config = dict(
    model='image classifier',
    horizontal_flip=True,
    loss='cross_entropy',
    lr_schedule='wsd',
    final_lr_fraction=0,
    weight_decay=0.07,
)
Rows from block 6, named by matrix and row number. Each number is 128 + 24 x the weight over its row's rms, rounded and kept within 0 to 255. All counts start at 0. Numbers have three digits each. After the name is the row's rms in percent of the matrix's.
# short0: shortcut pointwise conv, stride 2 (model.blocks.6.short.0.weight, 432x288x1x1), inputs 0-287
short0.311 126:123115092158107133158137102171097155126155114155110126121143134150112130110124096131133121049156107142131128118159130125114111139117128129149142136115138123088134108084146132063120110146120133121171159133111124125132124129115123119107131141131056166117134141148106116122077139140111147087087132126128146120118120126143054163123152134114133095133077138103062141118130124068115123142122133145157119111143127134116104102132167138071137121104145133135136119051144179150166134098103134121092122159060110134174135135126134152140127119129119143137156130128127122136112119095089109150119131134108141123150131122165130105135131105118132145092124051118135096144052110157147111134126132141111108104106130124141119113128137109127151104104114058137078144141131115096075142145126127151115085123108135120133134112144131073115136111127111087096127095104107138115091108156136162084
short0.312 100:151111114113135091123138113143119156116160127090137154150128133111157169112121137108167109190146133152124151112109158128135130125117154141097098159132138122146176132172126129168129162088154112129107124095100127114135127134137151109147131054151189138093141118128101163112171108128106152132151097139127114142135109142123188170141126112151103155111163160098178140115154101163124140114136128112138120129057141147131129111127119116158107134118118121094142109188117135087096137116160109112140133111169127117160103095137122114134097137107120138105133066147129114128114124116122161128120117131107119177123109112118116168110145125099183137137129188113161179123188125195131129127122129124156051163129141082149155144105157139113124109138114169121129162118144115173144138164120096108092130130093128115112119115120154178134104155147133094144107131112113120137137116132137129152
short0.313 110:135099163139147053143142131112124103147140119084121150130132132155113125134156133089099115204090153133130109137111129116122094112148136140128109132130159124133138122149115106177127160163114134132092139142158165142124142097176160149139145144128202106115138097111151122121171131136112152136154089104122142116111096127098202129143102127193078142109198143131149127142148129143120120112088168121138183107136104139150158087131105116119116150136120104100132116204155113113108146136159123103148124108154130128162136112116100108121127104103164148130113116083115145125109118157119149124126149132115153159123152129108140137131148151094087131127094201134140136133201130102109118139147139144114129103158135149098123143089108145132151106160139181113124103118122160121134129105142146111119126174140107125116113139129113176095112131134112169150144122096097117134125114131124129166
short0.314 093:158139097174119130097157134129124146099152121165119122145122141119145093156127092154124116110166122128135158117127135132130161149131142155126126136125135094060135173133087099129115107159136121131116143132121093161100093106091136154116135123114114133110123189094186120152124119092128152105101131099131098172131150086090112114152089139105148130136112146148123091146124134082130128155098132089134161131134130126155118120146174131122140162123123170093115130109131106103119088136142095146126135107105142124151139103090130084109166152135104128080152126069102125124141114132069105161121128133114133098165113117145150078120102170126143129077126115126110151181114108105138125099147148143135113142158136083160101089095081161081116106119124133151130106164107158159077101131079117134094146137075122107109148061135121100160149129133138122122144105144130117123094115116138121159
short0.315 099:123146120151102148106114111098140138127152147151128158123116121127158108108155116137126098192119141156151125124128143134142129114138111148113126126114118130132090159183110118181116158130115032128115085116134153141130132138131111134129123111102189128113115138160123076095179131162157188135136132099127101151098125140108188105108105134137147108125174158139163141146147117187131100136095134115142155124137104149153121152132115145140128124138133140126113127192135127147126111156145072163191174134179093145130122095110101106114115141094115134110120118136114086133096140143110127110109156110124148158097127121165126133117147150162130136118118191103106127166189153125149126130115115121130139117155120103127153127150154144116151131111131182149123122143106198110143143145153153146141137105087127108118134136158112154121125097140122187128144113114115070094121104106100117136
short0.316 091:139127127126145112121164103164114155105112127125124123138148166109102100088146112146142134132116130104119119154110143118112111139144127150145162130152151112155157092125127058106160152103134149116131135116159126109115143099151112122134161128149133146151164122126082098139134124133168076109156110135126157074100145085118133092166131135086132104130143166151118128110104109116146147109146157164183135098091128105143111125148105127067175136179136151099130148133137140177101116091165165100132114121105131104153144145124102153136148103141109136133146140122156127138072102157125068129147112115131154139147139161151101156092119104112147096099169129158184117129133119135146122128140107139122190173101108125105150095101113130141172124108128147127142179135166170107174089114139112108128122095111149104121088114104131144066119151089174138156094118122131149101117142104153135143
short0.317 098:123155118132147121134088133113146139135136108130132108148156113134148119150108054107124101164124127119107118142136154122121132145154125156134112132131124138121158141147138156141119114153127143096140115129124116149130108132158076098147105128135161116122167142088144113145142115144132140099099111128157101142120141107120159112150115118104128135125144179174159158151087161105160146173114067150089153120103097154157138153152108105094139124134104131097079143163132134117121141129119113099193126117152109128136108093111143116119178155140117109118128163079087083106176121143124089144157098132165114132139112100130172141137124104116175124114202162121151150127167142151110122129087146132162118126199116156116155134140104108112151122161132147157121116119130101157163119125127128106089159111058125150163138133126122160145100133115112071144088179137139085126111091107092116114
short0.318 098:103127111138133119115092132154136134129163112082115144234119117124122166154122127143182114150134081128119106136112135110151123121135112134111127153132163102129121159142078126187131154131131115167120112046153146131147130133141157151136131069152152124121087104146114114117148163131070112094132114153078128136131115130147148145127123172143117134145130109104141101115098135154130111015139134160154161102126130125130129111099129151127161078128087143107148104151116117122115096142155126118107123139140160098138137109128129088123111132150144142145151095124160122110117127144102151163126124119125125174131132124161128132121120137144121159137128147094116091154146108116140131125114117151119141120098101129191148084117112104114100135142160147123152131138149150122161138117109131133106159129145137134123120113108015148111113129133112087120137097094123115137151118149148140157
short0.319 096:100162111086091164158138151137123137126144141121167114101144081134146152108119149128124102133134118139118143118127132136113091123087095131138099166116063124195130137132127138121154141089106133110174130148081128129130154103119112097180123123112134116144118138142139085104143159151131177110134143105152126121115135138151131150088144146109157107124140098120154162121134123087116161129118116123102118145080137123157111127149119156165133129133135142115112157133073146130095105117117164098177178085094095177121135086111120128107148145119099124129116120172160060111154170132129111132096119142098123146098096145112152148151091098146130145166092127126134112134134122161120139140071150068122105110142141124135186135133155136117140143099127106126146112122079077152144113143116109123110154109123130112161097147135149128123136153153128066143125164107192134099113126100141098105
short0.320 095:126094136131113114096108138109154109157114103118134115118121128102131155100133133140119111149112139153132133160096132121120106171179110170137119142124131144126140097141162138162110099077128118142119124151157134155103147159152119164126153149066146124157129146133107142162154144136111125048149108101149135117115139130130147163080124130123090118130161154131143124166131089158172163133112133115128136115098075072145143091144128095103183117098135118135134109146088106111092108120115143115160155105126114130173083098176149138125144131156137119146122098105134111101142141145148079097122100105148149114163118141127113110103138147135108099133209155152113091167150135141127117147101080142117134163104089148120139145123151137145109145132099167125128079119127160109141122171086125108102129137095128100096087117166130136157140117084165116150080140127164163093147114154119150115
short0.321 099:146129111137124114093127104128129143110147119137125164128088096091141159113149130145144150185092139152165144088105146146166107076128125104127109120117123095173098125169145142170114157099129085119121111126134137116096124135131160122130094144111183095154135133118110126131181138137136111115114156134125129105123124127114180149126112094177135145146167128110200122101154147149141113119101122152152124131131109125099145131131105138147121128155122113126163135183108098149143107149143089151117149159177141119136132134121125137092074126145136150138138126133145130113147163083145142084084064100126117155083101115103164152145119111111074134125113182140113189148181127143087088126137110109116101137083128136125145113151132147142142133144117170119154134106091153177154123146148098137160126142132139144142169141195149169143140130136146141141082136126117119104143113150111106137
short0.322 103:116161180144143138136122126108130136112139116113142125139130117160119122120119112099117150070123175136111156126147169143094120143091098119102158096142132148080106121089161123113174128119158163125152122128155095097125137086113120147088170112143076116141128112135151139147071154148123134099101128163138134129146087118137071107109083123100119143126094118147103151131086168102114156122121137155111130123104125107135097118098148151127118106112089130099078143075114125079109097167146133100097109099075108144148127099155149071148125100130088113080127124135111123092120105139123135118125151136144130132151138110162142122146105141156147134155155070136150097139076122114115126152095128133107122130108141113138101152098112124118124139146155084133116131138168124121109127131166137118133144090125079117169141149061121123122116118094130119149133143131107106097035140113127145127
short0.323 096:121066095154156164155174077132150133141129062160137122147077130143104106105158098160076125149126133141144117137163130125094115125179103175130062118140119110139119148149112089140143174103115163136128113131130157117143140105176087104104106132155146107129149122106172131169132155119176142151119187127117115099110147128123153116138096092069124081161129104142093144089150144162122132159144078105122137118112135179099149150137095159144121087131136126134143116149142119141115138143144108138148069095144115188116127144098102124136177135114101135100170137098152138149100099063131132133110130143096117171155140121166105124104116116146140165134125154140102161121149118131112150135091114143111151145148125133119166121121105155124161120181117147128139142151122145115118092091134124130120143111118092121123142126119117123132133124144144143133151153123119104097120145109136110142
short0.324 093:122141122108106111144146139168139172143118120134106120142165181175108115090133081138119127092114117136086128150142126097118126124114139132157160125150131111104132097108155128099140132073113157095188148142104126105131090110123135153160149094175097139127170148144126103115106126124152097096108145124122127086128145088132089090156131144054136155115106208158101131121107158100145143139125141156165113082056185123153131112115131166113124140140130126120148120093109135119131129097149141126135116118105083087164135091153125132141124109102123133140156121147155083118104122162154093129126125130155167122134124141158119112102129107112170110143152094140187064167092152115140125118139117125122173135098126133113125087122114137125130114119145075120109148120163161101128080127123139098135128125139149132112110109083123093116124126140102149136128088145112140141137143115169135135
short0.325 094:151096124134144104116130135082167145190115146104125134142134091120156119159144104079122134162052121114157125160090111098136166131160159127080124103126160149143116119123115133164113121143133107149106131152163133154130134135152175126142100134087162145143107129146089132095140119122115110118122154140148183087162133147108164135123164139139116128133153076111139137131183121127134074151130145118119145115125090077117132089109082141095111156113148136088134103163136127134139151150153066137109172148128156139126136103123160093136113102129141142108139135118143142162136141151098108094118110120144104129126143117116151106138100159085068132122143159083116119148160134149107111130109131161111127161103113152112158162136141129150150134092127156098122092074121137075138161132164157105121107106114117140128130106155133155140098115143122120127124139137083061142121117141072143126
short0.326 124:134152115142130110114143155153134137154112112133133101141121174118129106123163114122115132215136148138133104165137151115117124138156092140099135153148137115155103142148112147202133151120119137124120096118138136125145134109178137118143134151121208132099149115127115133119166148105125123122163138135076137122104134102149212098140115119105092126129201169106147152147115138114159151108128145145146142141093149122148154118147090115136148149143123141119123120217146105131143144116142150125180148121175143121152119109122113126092139130131114132142156133145123108080125133157111065124129093105126146132130090144133147139082129117105114125125102212127151122140212130108132129086105140142136133137181104134128161116113110139127139116138102181105148121128132164110165100151136108133115107119112133146104115120111108193126121144131140139129118155095126146148151110126144137154
short0.327 091:124115120062088147115136139159152143147147138130137108097128141119128103085150151142106102110132136153117128152155114166075120121143084126127113106104110097165125084129146109113158158126104105150150140126119144103160159156125145127156097106140113162149131171143088115109119168142100127150151161149086121111100156098154107123152140163086164108139125117139082107113125112130099077111123128081154099115117172180119117125144133114118122093205099147152111188111124182156129176117116123138126072131106129122104111117150149157146141156142141159132147165139148112120092124128098116120143090098160137151138107148117114144160134113106151134085097112130135131133109105110150145184149114123050159127161097146129113114098141113105103147130142090103135121120123092121116096131108129130157095087150131151111150109163118129112130103151120117086110152077108136121107148116145139126
short0.328 114:144120117137118106104108124114108119143119175095126096142155125135118110133115091121134090209134087135102129143139121090106145115148120145126119122124161123156124128160119134199125149154123116106100117112104142134141132171160153088118090111153201140138136127138125146092202115123145110131126116143095119126130133124128207125148149126127135130108171143164132132126098144158114114132136083143145108123129120160073129149100113127126128130160128110124094113206108108139129132123145104108140129174184101114143123145089135125124100126138153120145136140166138152150122094115115132123131090096104163164136120107110126138107144120133142152118160207170139141131204165159134105123152138163139141130153112139142156107127107142120130110119122186133156122147125123109154127166129092124141149162113128141141157110175118192129109138088137145156116125148120162143171140101108124140
short0.329 090:135154104144080139127124131138128119154122160155128100145154122129161165119110176099071144151124131172096155148119141087164129118106135143091155110122115131145122135147141142134145088075112110149121140122139147124139133120098150159138163111102150091111125096165153072089145155120143139107171111125103149136152132121144150113126122121123125102087145108109142105110128152150139174152113147104128112111063134113161125141129130086155106125138112132125100163151105122107115129125108147202130197130164094135133088124149135117119089106104101154150111111133143057103125165146177109172100094134103148109104098106130128145103164139160156131113108152097128103171148191132151124145163103109156132153108145130163128121151103150077083176154133120156151122148116125115161109158141100107124134139117125108135167086146132151147106154123126121145085112111132138138116137122109161110
short0.330 099:155113073152097131098119122093143138152091138147116101095124095136134084178152121092121128188162097098127132140153113123133126122128126114112100136114138129105137153128133128170100137108126118120132109135120113148127127111164126092123084139121182149133122118110119129130170096100104161126136090104141102136137133136091184153135131120121134101137166161141147177153104132145136133158148117138125167209109069160148147135156135133121162141105122152126091073188127122095136128134136104124193155144195141096125132138089128105099160123166131144139128141146116122144179133122139102143116084111114129131128135127081160121133115139131131130121135184104140152131185142128135143076112115138123097145161129139116165134128157120084119094155117174160138106116089135116153120130138120101134146160061116140146119134110133174149179125110098132129130139110095122146154123124145124129
short0.331 095:138074143116155112177152115107127073086131133104116177128074130111122137108155122198166135161127127149172159111134102144110122071152120135144095126120129072156111139133093117156092132131113115111143128090128115135095096153112112142151086183115156147141136126128102157143129091122163141130125158081127142090112128136107164144137151109130112130138143136121132153168126137120115095129110061131114144154142156123148118139141104113110094119171146069140152143160163146149145131098144127124133149157137114125141076145136101142105115139116127150137128121122129157099103130126088129065122170140128138142099087163115138122125141116135129144144182159176078140120156095174129131096100073141113102109118093139115134129090129150141163137156133117161132145127139135073161149130132147143145152101137116105150104132131129146128131118107132105136142145086128168126175129102089089126
short0.332 091:111116171099077176086110139132118138109133104127126156110104128151111151093141074156158127140141171110141106104114124149134103114131141090130116164133115097187102112145123127121127141131157133122123117113117101199106116157113130125169124109119135167102127123121113092115159102111119145156142128150139108133111121175156136185115124120129141182119139118083169124152122080135147188113147133124171114120130184106097145140098110123143129121112156134145146130138103173127113117078140113143137191103160115094096112102122141142110089150101115124118121071120130109105143110136120177119118151142104099159091129098130113145130186127124120131149144138130123136114135136136087091117082128109126136122107108129155117182145122123102119161089120147130184113119149114149175159159128100139126157146103125098149122129190120143181143100145095141105116108143112115107164085143116139138
short0.333 103:154146168124131139165115143096115100136103109111141123115135122151169143131122170134146142198108139125121122152118102089117129115102138167117101091100116163178154136165077117182088133128152081143149157135144138153122140141154123141166113141107192130141130084129096138074196130112135098121145122109134149136122079123133197116142121116149103147136158172122159128144146119136122118117103091127146127093123118136170112109131106102150147129121135125142147106198101120149132137135138085111178130129148135106171111121149094135095116107143138102144167106144149157110111160157175156107117117156162123142093110126110116114117132132129123077100151194157141158129196109117097117124135136111118114139145148144134112176135094127130135123106126155121167129113141161152162161161115141136140120153110112102142139137112125171125129089097127119158153109133131096122152132148138133159
short0.334 095:160142109127104121148145130133125126127137148156128134108138128130128081139140118131089120170118093137130114134102118119135118155092103128155141112140135140140126137150121167160109130165094131122075146122124125117110074146103108112131132116125167123125151141137136079081149093133124132094132122110145089129072136150122167128141139075184144104056156101143133135115160154172115150160120127127169148118146152132101089141133135131137091187161140085156123167169160108112146102124119133175146123133172116108135098155116143148122150122113104119151121146130144121085164102136128095129168140117115112149159137106110128100101142120097103107130110170119153143135167127152146100111165116144112138140196132125106094101128108109132118092154125174140181128127108161136126083152138112113164112128138143073119121111117163159163150127130155123129062101083148149150178109125151090157
short0.335 093:123121123124133142131161132126115104121094132107135128108132124130128156176128130130185102139124145127189093104114145138121129155160098123126159098108133103145108124133130147145101158164136114134094107065084125122116081133175113090096117136146138128149085117079105121159152132096128102174124113155133173166127140125117134118130090128155141120122119093131136124124102135102095125011138127145090132153148102161129086155139141085132133090121127139099148136139168109201170139086134113111125123165119112088138130181132143086111115122133138128153141144132131160131163114129095123121171121126123119150138118181137148147120103106128106090128113134130091177095141091123110104118135118128083164120146102145167122093122106117141106131116138135140161189133132130144124126138158116094192122126077116135127156162117104150132148116097128114098158110120135135131135148131119130143
short0.336 095:089122146112125098084143143105123122111105164092120119153103144160125123115138134137140125113108118133165117111115111125138117129109108067139147130108140133139098150088154136138155160122127148129134117084128149153082111114154193097098123116152114143150110145144140106148133158167130095131134115128135110133102132111172111099186142148112156157092121116171137134139138175127096125080143174110131134115105163102146112137117091115117101065156073112108105141113129134118119155170148152138116126158127144115105159090148137111119105133087167171131110155152126106119140113130137128099137076109169126150138101100133146124172159188079102118140070117160146133096114112123164107141132113132113148139145102197147139173115101128154096112153140119117107114123158099125099126124136142066145152138098138117119157090098129114115128133095122116112131120106152115105125091052128147150
short0.337 092:143152095122107151113142105139123109141113115109142163147127129163122101105080148143105132171115188141115152108116087098135146112143156110134124113111088121142115143144125125175152130089123139119126104106205168138112123194161161155155137127110168154101110126140144111106162151146118150107122145130135134116138117112127169149152112108080153149133159175164140131052120137150080131095112141129143120117151156106172173113124131129171079121179141145132146139169115129119130114092090142127102164104169109143153107099112082106133126135095142152133095141088106135159144156108170123114106109053149159152127124141135141108142137160134124166110135167146131125145171108153098128134141111108130136148132116156125124136155109146150119137155136152095149129127120134150167093156117160099110104174130136102132101115160152179127123096133105111109114149110135108110135132099106125095
short0.338 115:121140115129117128109149123129102136135147134113136144119147115138101119142119123101143131206133100135137103090111099162136104119143152149091121140131121110155119094167121132198138143134134134121149132128125135116109124133158159097138127110157201142129133139118088128091185176133128123132108123138113136133107112143150205146131138157175140147098198118096166163122161109141112133103130092150151128095118122174128121130112164118155113121157141136132113141204114136097117120096122128121129132125167076093148128085137127128116096133109137124100150119149140122112113145111113181144141152146156130160104128135127097129124135122130119109138116204139149177101202128130086106166163114105126146106134152128132104107133116148134083140139125174108161086096109132159159150114119124145097152118130136097129110098188121197095108116126121131113137132151135135142135108093137145132
short0.339 090:092133177100120134128109136114129135132153140100132157131116104120130118142115156175181135117121119146130152135125104134164118073130174143113107066132089104136112152134109130123131134126144080158116117130093143116113081146144146117125086104150126085176096123103137128126118099114102113158114143085144155161161180152119121181113146139154124091130120088124130146127120104138110094087111146121113112158144104138154095138140094138172109112103131087166146108118103125071151149124110118136110138125136170141085136111124123104096091158169137125148095073137147166112117176117145152064108141112118106146059143166092128132138141105154099134090139118144079176136116091123138138143128121081116114110121108121168123138147124120139128124087118106119108084141116128160103146125135095135135124183102147161171138121161118107075166117135095136151131149129134136121126133128107121120
short0.340 111:141091159115126156130127133131121117133119072112153159136141107192108144156128137084175155194106146089128135131127105137131131149142126139112114106142121130180135127137128113184084129113147114139096121142149108159095113107145147143159136144118189144141135114131137103111184098122139124114143121140154183120116133117153191096144141140142133120121186118110146159138129134158113128081106164127168156152085119151129125090127140127153106180120100139119109132192097147140119111109140120103172168118158133107135142112127125094125153131105146094119119098120174115122125124119115140083144133131132176143129084125132086116126141135131118102136133190123110132128192162125114131112075104126160116135163154114169153137130170141138105111151097175169122156121115135119162149109119130112112128135105099088145115189125102172133117093132135171123119144118112107139139096114111117116
short0.341 091:131116127116143130134155167117148092170110127148115176124119126103113139130117112129130149128137121133099117132135097130118104171123110178111126081104154099049155106125173144112137129119145119117122121119105157147139118109162129186124166177155126120120157101104089085147145129124174116125086121096130145138122078142090130147143154144112130135131125093142135112121095137098126131124120162128154127126111092107123106164113125166123125121127132134192133127127103123181138178091141114093145093104126086082147140140146123160164136124137130109146130172132141156151121112154111131092129150154112162152149114151165134101098150106157130132127098123127138110122128076090111110139121107144089192067097113130111122110088134128121113117153112097100122193110140152112109113109152122133161128142156106101088091165173124118102165104103066148098149118102151134119159100123141130142
short0.342 131:160128131122114145114131130106126125128147143129152140126144122135147127126146137129135117222144129166131153121142126112135131093162133153106117123131125118163118125173118123201127148114133131096145106110094126120124124065159148108155139136147214131123135105114122120116195132130141130136121126136118142123146125125148218135154152110124139121126187125158180157098129145149120135124130132118144114147093124169136109164117132126150135118141115118150124140220112135126127137129144106118158142128156122133140133118117084119110097128129120122136132101147156126127111149113116148114113082147126142169101083117133135146132133109126141130107117217141131137140218137133109134159133106110147138122172127122151164117131177157130126144154118193156146116116110173137179113163139079129139153134123135112144116132177116202125130135110144154114136163134142122125135131100117150132
short0.343 107:170144138100146114114118147109165144143128115147102133109122124117118129145139132129132142201105084115150113113095120139100145129137115132117136105112161139108117160152122130188118156176118084132139124129154145133116139159138143141141124090130196135142113128106103113076173122133131085149125105107142184138122126101144193122143125161143148163113183140125135148145127131144084107106087160099136160094122123129116110117102119101125101143143147168126121139199132106144128133152162128117140098108163125104144101106119139099141126111135115147120141150117101121144128102145102165136121148114126151153129159127139117089125129145178075087121102195118126138147198108120089089131144123156095131115154138145127107146113140133160117143135135158091148159126117140134166145135122178086156125127139105077112136143160143171120129078108135107134130133101100107129151101113156120207
short0.344 100:134130125157142123139141150139164119145102132140128146172125104122116135121159100128146116178112109126140136117079115148143136162147108161126146117146193127157147109126127064162130177134149138124106107113079143142147152086130111151139163136119178131131150102121129122119154105127171115123116127096129145109114134104116181116123130144141076155144173134146128164118135100142099129161108104114120156109127144112117089154136111098071113142150153123114119133177132143149134158133188153124159123112159129134189099124134074131126125149122122122112130107120149152114103075183149104124134124112142157184154122114133131101104123068109153087090139173131157127147179133139095119109156092173117128131137101102113124093117158108114141115134124168132143138105181170120146141129106135127156115098119121078146097147159087169092114123118158140152117117139121105135144133151154160178
short0.345 091:138152135159139119089137101085160114132130150128142118147117126118163173155134151108138120156079123154131163134092086161174117110112149093128091126121201109150125129143145144137096144151142172150103120136107114131085118106162164119061134130157159101114152101121097101135144115105158136107162127112139107128111161137104151086097103122190114132114164142130099113113144163158125141136138159148146155092156089129093090139118108115099104159107119130107150125156130136102141158155140129113118153122150107129147145145098145106134116134096113128097119089177109129100156089103139127096109155097130146163154131140114167140056127099118104098136172153144127142108157151127121084113132104183116099135115180122130166128111137136175111142134086140092112129105143129086139142144175121101120105137092157090111130118154150153139119143085121124160124134138095115113147128134146151151
short0.346 091:122140163128109152130183110122108131077147099146093149157112148133088118111148138135129125132113121114133115145139127141113099158137147132143122115124142147099076053126173150144116139167114145129107118068135114144132117082166123118108125100119129110125113162130129139172120142133101122140125118099137111136108160137143129133145124135136128131148116152153133137096101142131112130107121145127162127099161129154121138121113100138121143126112114084214130167128167130075171114085140147159166070125116097108119079116137095136107165108143138114123107168092150152100165076159111084151192134100141155115157103119154128113123159148145083141109132129110162124106130116112136085140109125154111160128171099112121091124139092117141098154154137113122138080100112168109137109140149107110135105118195117114154119149136108118178141144133119180097107114092113125111128103158149093158
short0.347 091:133139179069084076108115122148126132102159099131149132087117175132102128120113127139097123110126105154047139135139105120146116132152113136163105119101127127107126146157168154112156115131106123110128155130102163150096119148130146126102114126122112116141114131132160132138104105162091118144115098116079081155153112083127115131136146112098104159107133176140116131138105131158126121117155099076131105111111138116106136122103096117147112183159112115207143142110147104116157101151111136111123079146120140140133116084190132095113137114104115122144094125079167082097146129131114142175126195134169125126117110103143115127146167148111153128143153107115138107123107134099093129136120135125112171095121092134133072103144154103171138147157180116115139124119158116122137112163155143140131171146155131131163121149147144119113135117157099189089147131132140114123138115122134125157
short0.348 095:097106143132118117094131130138106139136149128114070153150146157126092126132124101144134120157106112126110129101085142090135152081148153123147144130127122156175113142128119155156120125090132081128116102105153163092131132175131129148159092116146154119141126086128126115089142135110135144132149112140131147130113169123119156128196172112101106124088140110148144143162123151177094107132126124122121134125130159127141138147112089146122117148174141141131123141156107117138145126146131137105107146124196149124080062103083102148127093095125100109150114140115131156116116138161136140114124101105094136120094121109133127129135212065126136154108112159179123116145156119155136106111130091131155152129137077137121128141164140132124163094153163131140103139150100146121140162093124127085162142107146151138178118158113138145126099148153140165137138135130067158158152158096072091124
short0.349 089:089125105132130126188165099095163156144118125145135135111118115124137165114135148124157079118154112132173075105126137102133066157113140130127168134087144141134139120140126114123123124123121116139166159157109116147103167140093117162120147156113119101131123146160118134074116157150117102113137180093123100102086127142132123121118141147138113115100136125095066160116159083106105149137101090121127113073149139126094109122138180139107091116125149091132129146117104148092129144117123117164072120146110135164134127097125148132133082129090133123096156094162157145136080138118137147136148139109121086135150144117124113095163081129110138121136167118115142113131119148138076126169151122151120127108122175105144091118102165134109162136114130122104132116104126098118130157138127159173131132076136101138119114146099072105121092094181083078131110152140127106140096108167131147114
short0.350 096:111119115141135122123160139091140130122147089146130123108135123150121106156169101107140124175131121088184073148130109112119131135091125105143132142160111110121106100105141153161128085189096134088128115086138152146103117117088107125119130095127172124118128135119119123132155101133110183111135095134101143133131114137143175138116130129128142132089144106136141104164095107169119134104106113121154127130144109140125143137138160111134126185117106123093103117173161142113183093100094160169154127120171108119151132086109134126087136112106130147132170111112135125086162118137105131143161150128111159090125138123192117114093146153097123101151147174107124130114172137130141104102105114118140143119222125119178083106172137087120097163151106134146144121112101150123145135135117154084117123134106118105096099097124114160179112170115130153106113144108128158145135105141135106140
short0.351 124:145122129123119125137128121103153106114149145123113118122119134157132102130159113142116121215115134125130141110097134114114129121136114135120117106119126125174103128172136120198112160133122100123113102090157101112136113143126134122169116110121208128131135132139121109143185106129167141128162130134153147136109136120134210107140132129106151135126186131161166168134119132203117132123101124129149129128105147128149124137130120135153135115183117141127114149213122123143121128129147102140150150122208112104110107132104124138113112109130116120121125137148161105125094131141155117101141114102122150165126107102132136129133147130129138126110122213139116139148211147147124092140132111128125151146181128136148130144129122138141149125146132188177172120105104169142179102116144065126147136113119128110145133103132136194153123129108153142116102157119106131102155122094115114146
short0.352 113:126136120134138109116107150147112156130125093121107107159097132176118106121136091118126132195108113131091104159147116126131125101172157146151137118137143132154146111168118112186107149161112113132145114156111129101125128094179134130141122114138188110123157111144142091122159146145115100138126122108150141129119135124133193125188152116139111142125179200181153144159115129132138127142125113130145138090106123139111142135110098127129138111126117164098128114193143137107077119150158124109186104115128156145180109091085080114090140147139129141130161123137138141121145135133124106138114125114149131135108166103136177110125109098142098140118202190148153064125194160124117122120125126127136114136172137120110157146136133126159153131126117144107137116107127183113165125121124102129100116099122172150151126105145135184129083127126127115142122147132121115110143118138163117168
short0.353 110:159147149132114145101120173095151115106143157159121120103119107129123119154105133124097152066123135118106186126130118131096101150090117070125139117114131151120137123111152120079167112099130142137154127139149118106118146142116127133147131092137075143147122113153152118148080147141114169074120121136145111116128125143101068114115133124121128157151088099149111130134114189126127158130122115158136099149089130090127097141113146144127131138139097135100083165068087141125140097165121121135104147139093127139140138135111126049128129130118110135104125132158134105091119107141168116116128093122114131134142115102119111131149104119113146146122109068111140083120068112089163134139156134140141047135095166139134144142127097134118141128127131095171104132132130114110115122133132104115079164120058112140147107096095174088124110144122160067145135141130148113114125139077123129111
short0.354 090:097120107128165105140122175131073130137072141105099147148104147118089138095148084164120135159105096140121099136092143114128145090134093130112137145107136111159135131125122075134109117100118119095155128133117117127136120096114125139130147178108159130098159130146116148106139142143151067121121161131157142089132082083133161142167149114125113132126147127136146121140134160134166148138085120153147123096092119099164187113148108106114194118162143129118154141161122114152144132060149102127124127109157165142147117144147080158115109132146130165128149147145138139125111175141129100110108116155122124094096083145122206112157128115116119173080146157162113080118155129117109119130125122126135132078124088140094122146139112165098183152136110117114124161126143142124141127112114115180144069098153154149144149147158107159116126121115095139143122153129114142113136157136108132134
short0.355 119:144108146136118079139137132096103134143117135133104100132096128129129123136143117129125121220105151104123121130085131103129130103140124104104138145128133093147124138144118123199096166187119084151091108110141132131118124144148127164145114119109212123092118129123123084135189112117134144115160142124101153127120126120133216113119123155144111159125187132111150130137134128173122114144131113139126161133141142148134137107131118127142136141159107129099113126219151140132131100127152075134157149113197131089117115136111126116116133121123144144133133110122131107121101139158119150143147140122152133158097117123149102129138146123099124140139110214120154143124216145138125114124139126123113127121185149117138113131115105114125134120125139177157172126141113154114167135130134137098127138143106107141135127128146113203133111124135130149101132129120079136152149137142124103185
short0.356 100:158089125138135132125109088148161161113173111134086186120109129119129147129131143133125137077146146120149167099123190136125129126115064089118118125127111157082119142127101124095086143133111126151119151133126088129143138093083121126096144091138079122150093139123143118140085122134143134160135124149163161111137153109128083107075114116151133119131102106118121123114156173106119135110130093109144140103136138149105069096122163187140103129058121149089137098077135101139125134193146131135124143149097102108133157151127114118124124129118093127108116093109134114091120112111087155148126154149119135132120120092156129124114122142135102131137115083102117151177080162111118147109094148109113085160125163100134112120105127108145119134180093113152132172146102098132110120122128119133139136102150095088135143141139125104145136125120160168130145125131081111126099125070140090136
short0.357 100:134147112120130149107170145131151118128134141118117161141123066136118120149132136079179129168132102125108168155163099143130128125128150145135098146112107144139145079126127119164131125105131138092127101103121098175141175115164107106125124145103162129133124140148088112113146159135120180133120134118164172134122149140139163168136114136133118091115145144146138175168096124163127168096113139099128123158137109149155147179149116092113088123131118093101097147167114121100135147092116149105216124105171131144153120120103113149109150145139141102111092106130113128138141139155142074118132085122084128124120096111100143107149143113162156109105174171138156098118166126195142147117103137118136108143167097130144153099141175126151111110163097176163133094122093119115159102137145081118118142131148140112167115156125126147099121096117153141122091136126125095140123133129120136085
short0.358 094:099094115136115138137102126122114138162120102135120088115111110099128105147129137103108127107103163121125134128122147139119069161121147133127120126135136122146149115098118135116164146075136111106163107151174167099116141153153136149149114114132118162117100089132110118185091149131096168091117096166118065126097148151104108129116114150105087137170105122120117123141115118088128140129143138130113137161116159094154104131136092111105137110165124143116098124109088158140138108138143117103127128138116180133120159133138162120138175132126157117162114151149136115140099124160152113121136050078116134173153141124123081143170094117100116137128097108119116085141110095102161131126112143143121087100113115179134146160126116113074134097113160118162117092141123109136117124097135135085080138133075104137128110103103164124069148125171121112093129163106190123117130107070137138128
short0.359 097:136123146152139125100135132095130102107135134114148146138156134158117110163117122072182144181151107107166142081116094155115122166109171131106118139125163104143136142123138110164119124147137173113133144093103093145112104098161136099112153126135175153131119120089171148124177113107122088126154112114137154084118126140091182125162121118166109134084148103163146124098117116163117142122120147114134140115144100150108137122117130099107095097110099107110134145181157147106133126137142111156123112136166110106075151134140162102166126132110127138082096147108122155124130084111122116149180136114160134142202114087138090085123138118120123137129102178099126144069177137113113123133141104176119125105162105102114134133111150142153105156151119178135116139095137156141152092142123096182128115147146121143138115126128150161107116109132120133152073129177151128141121142110113152123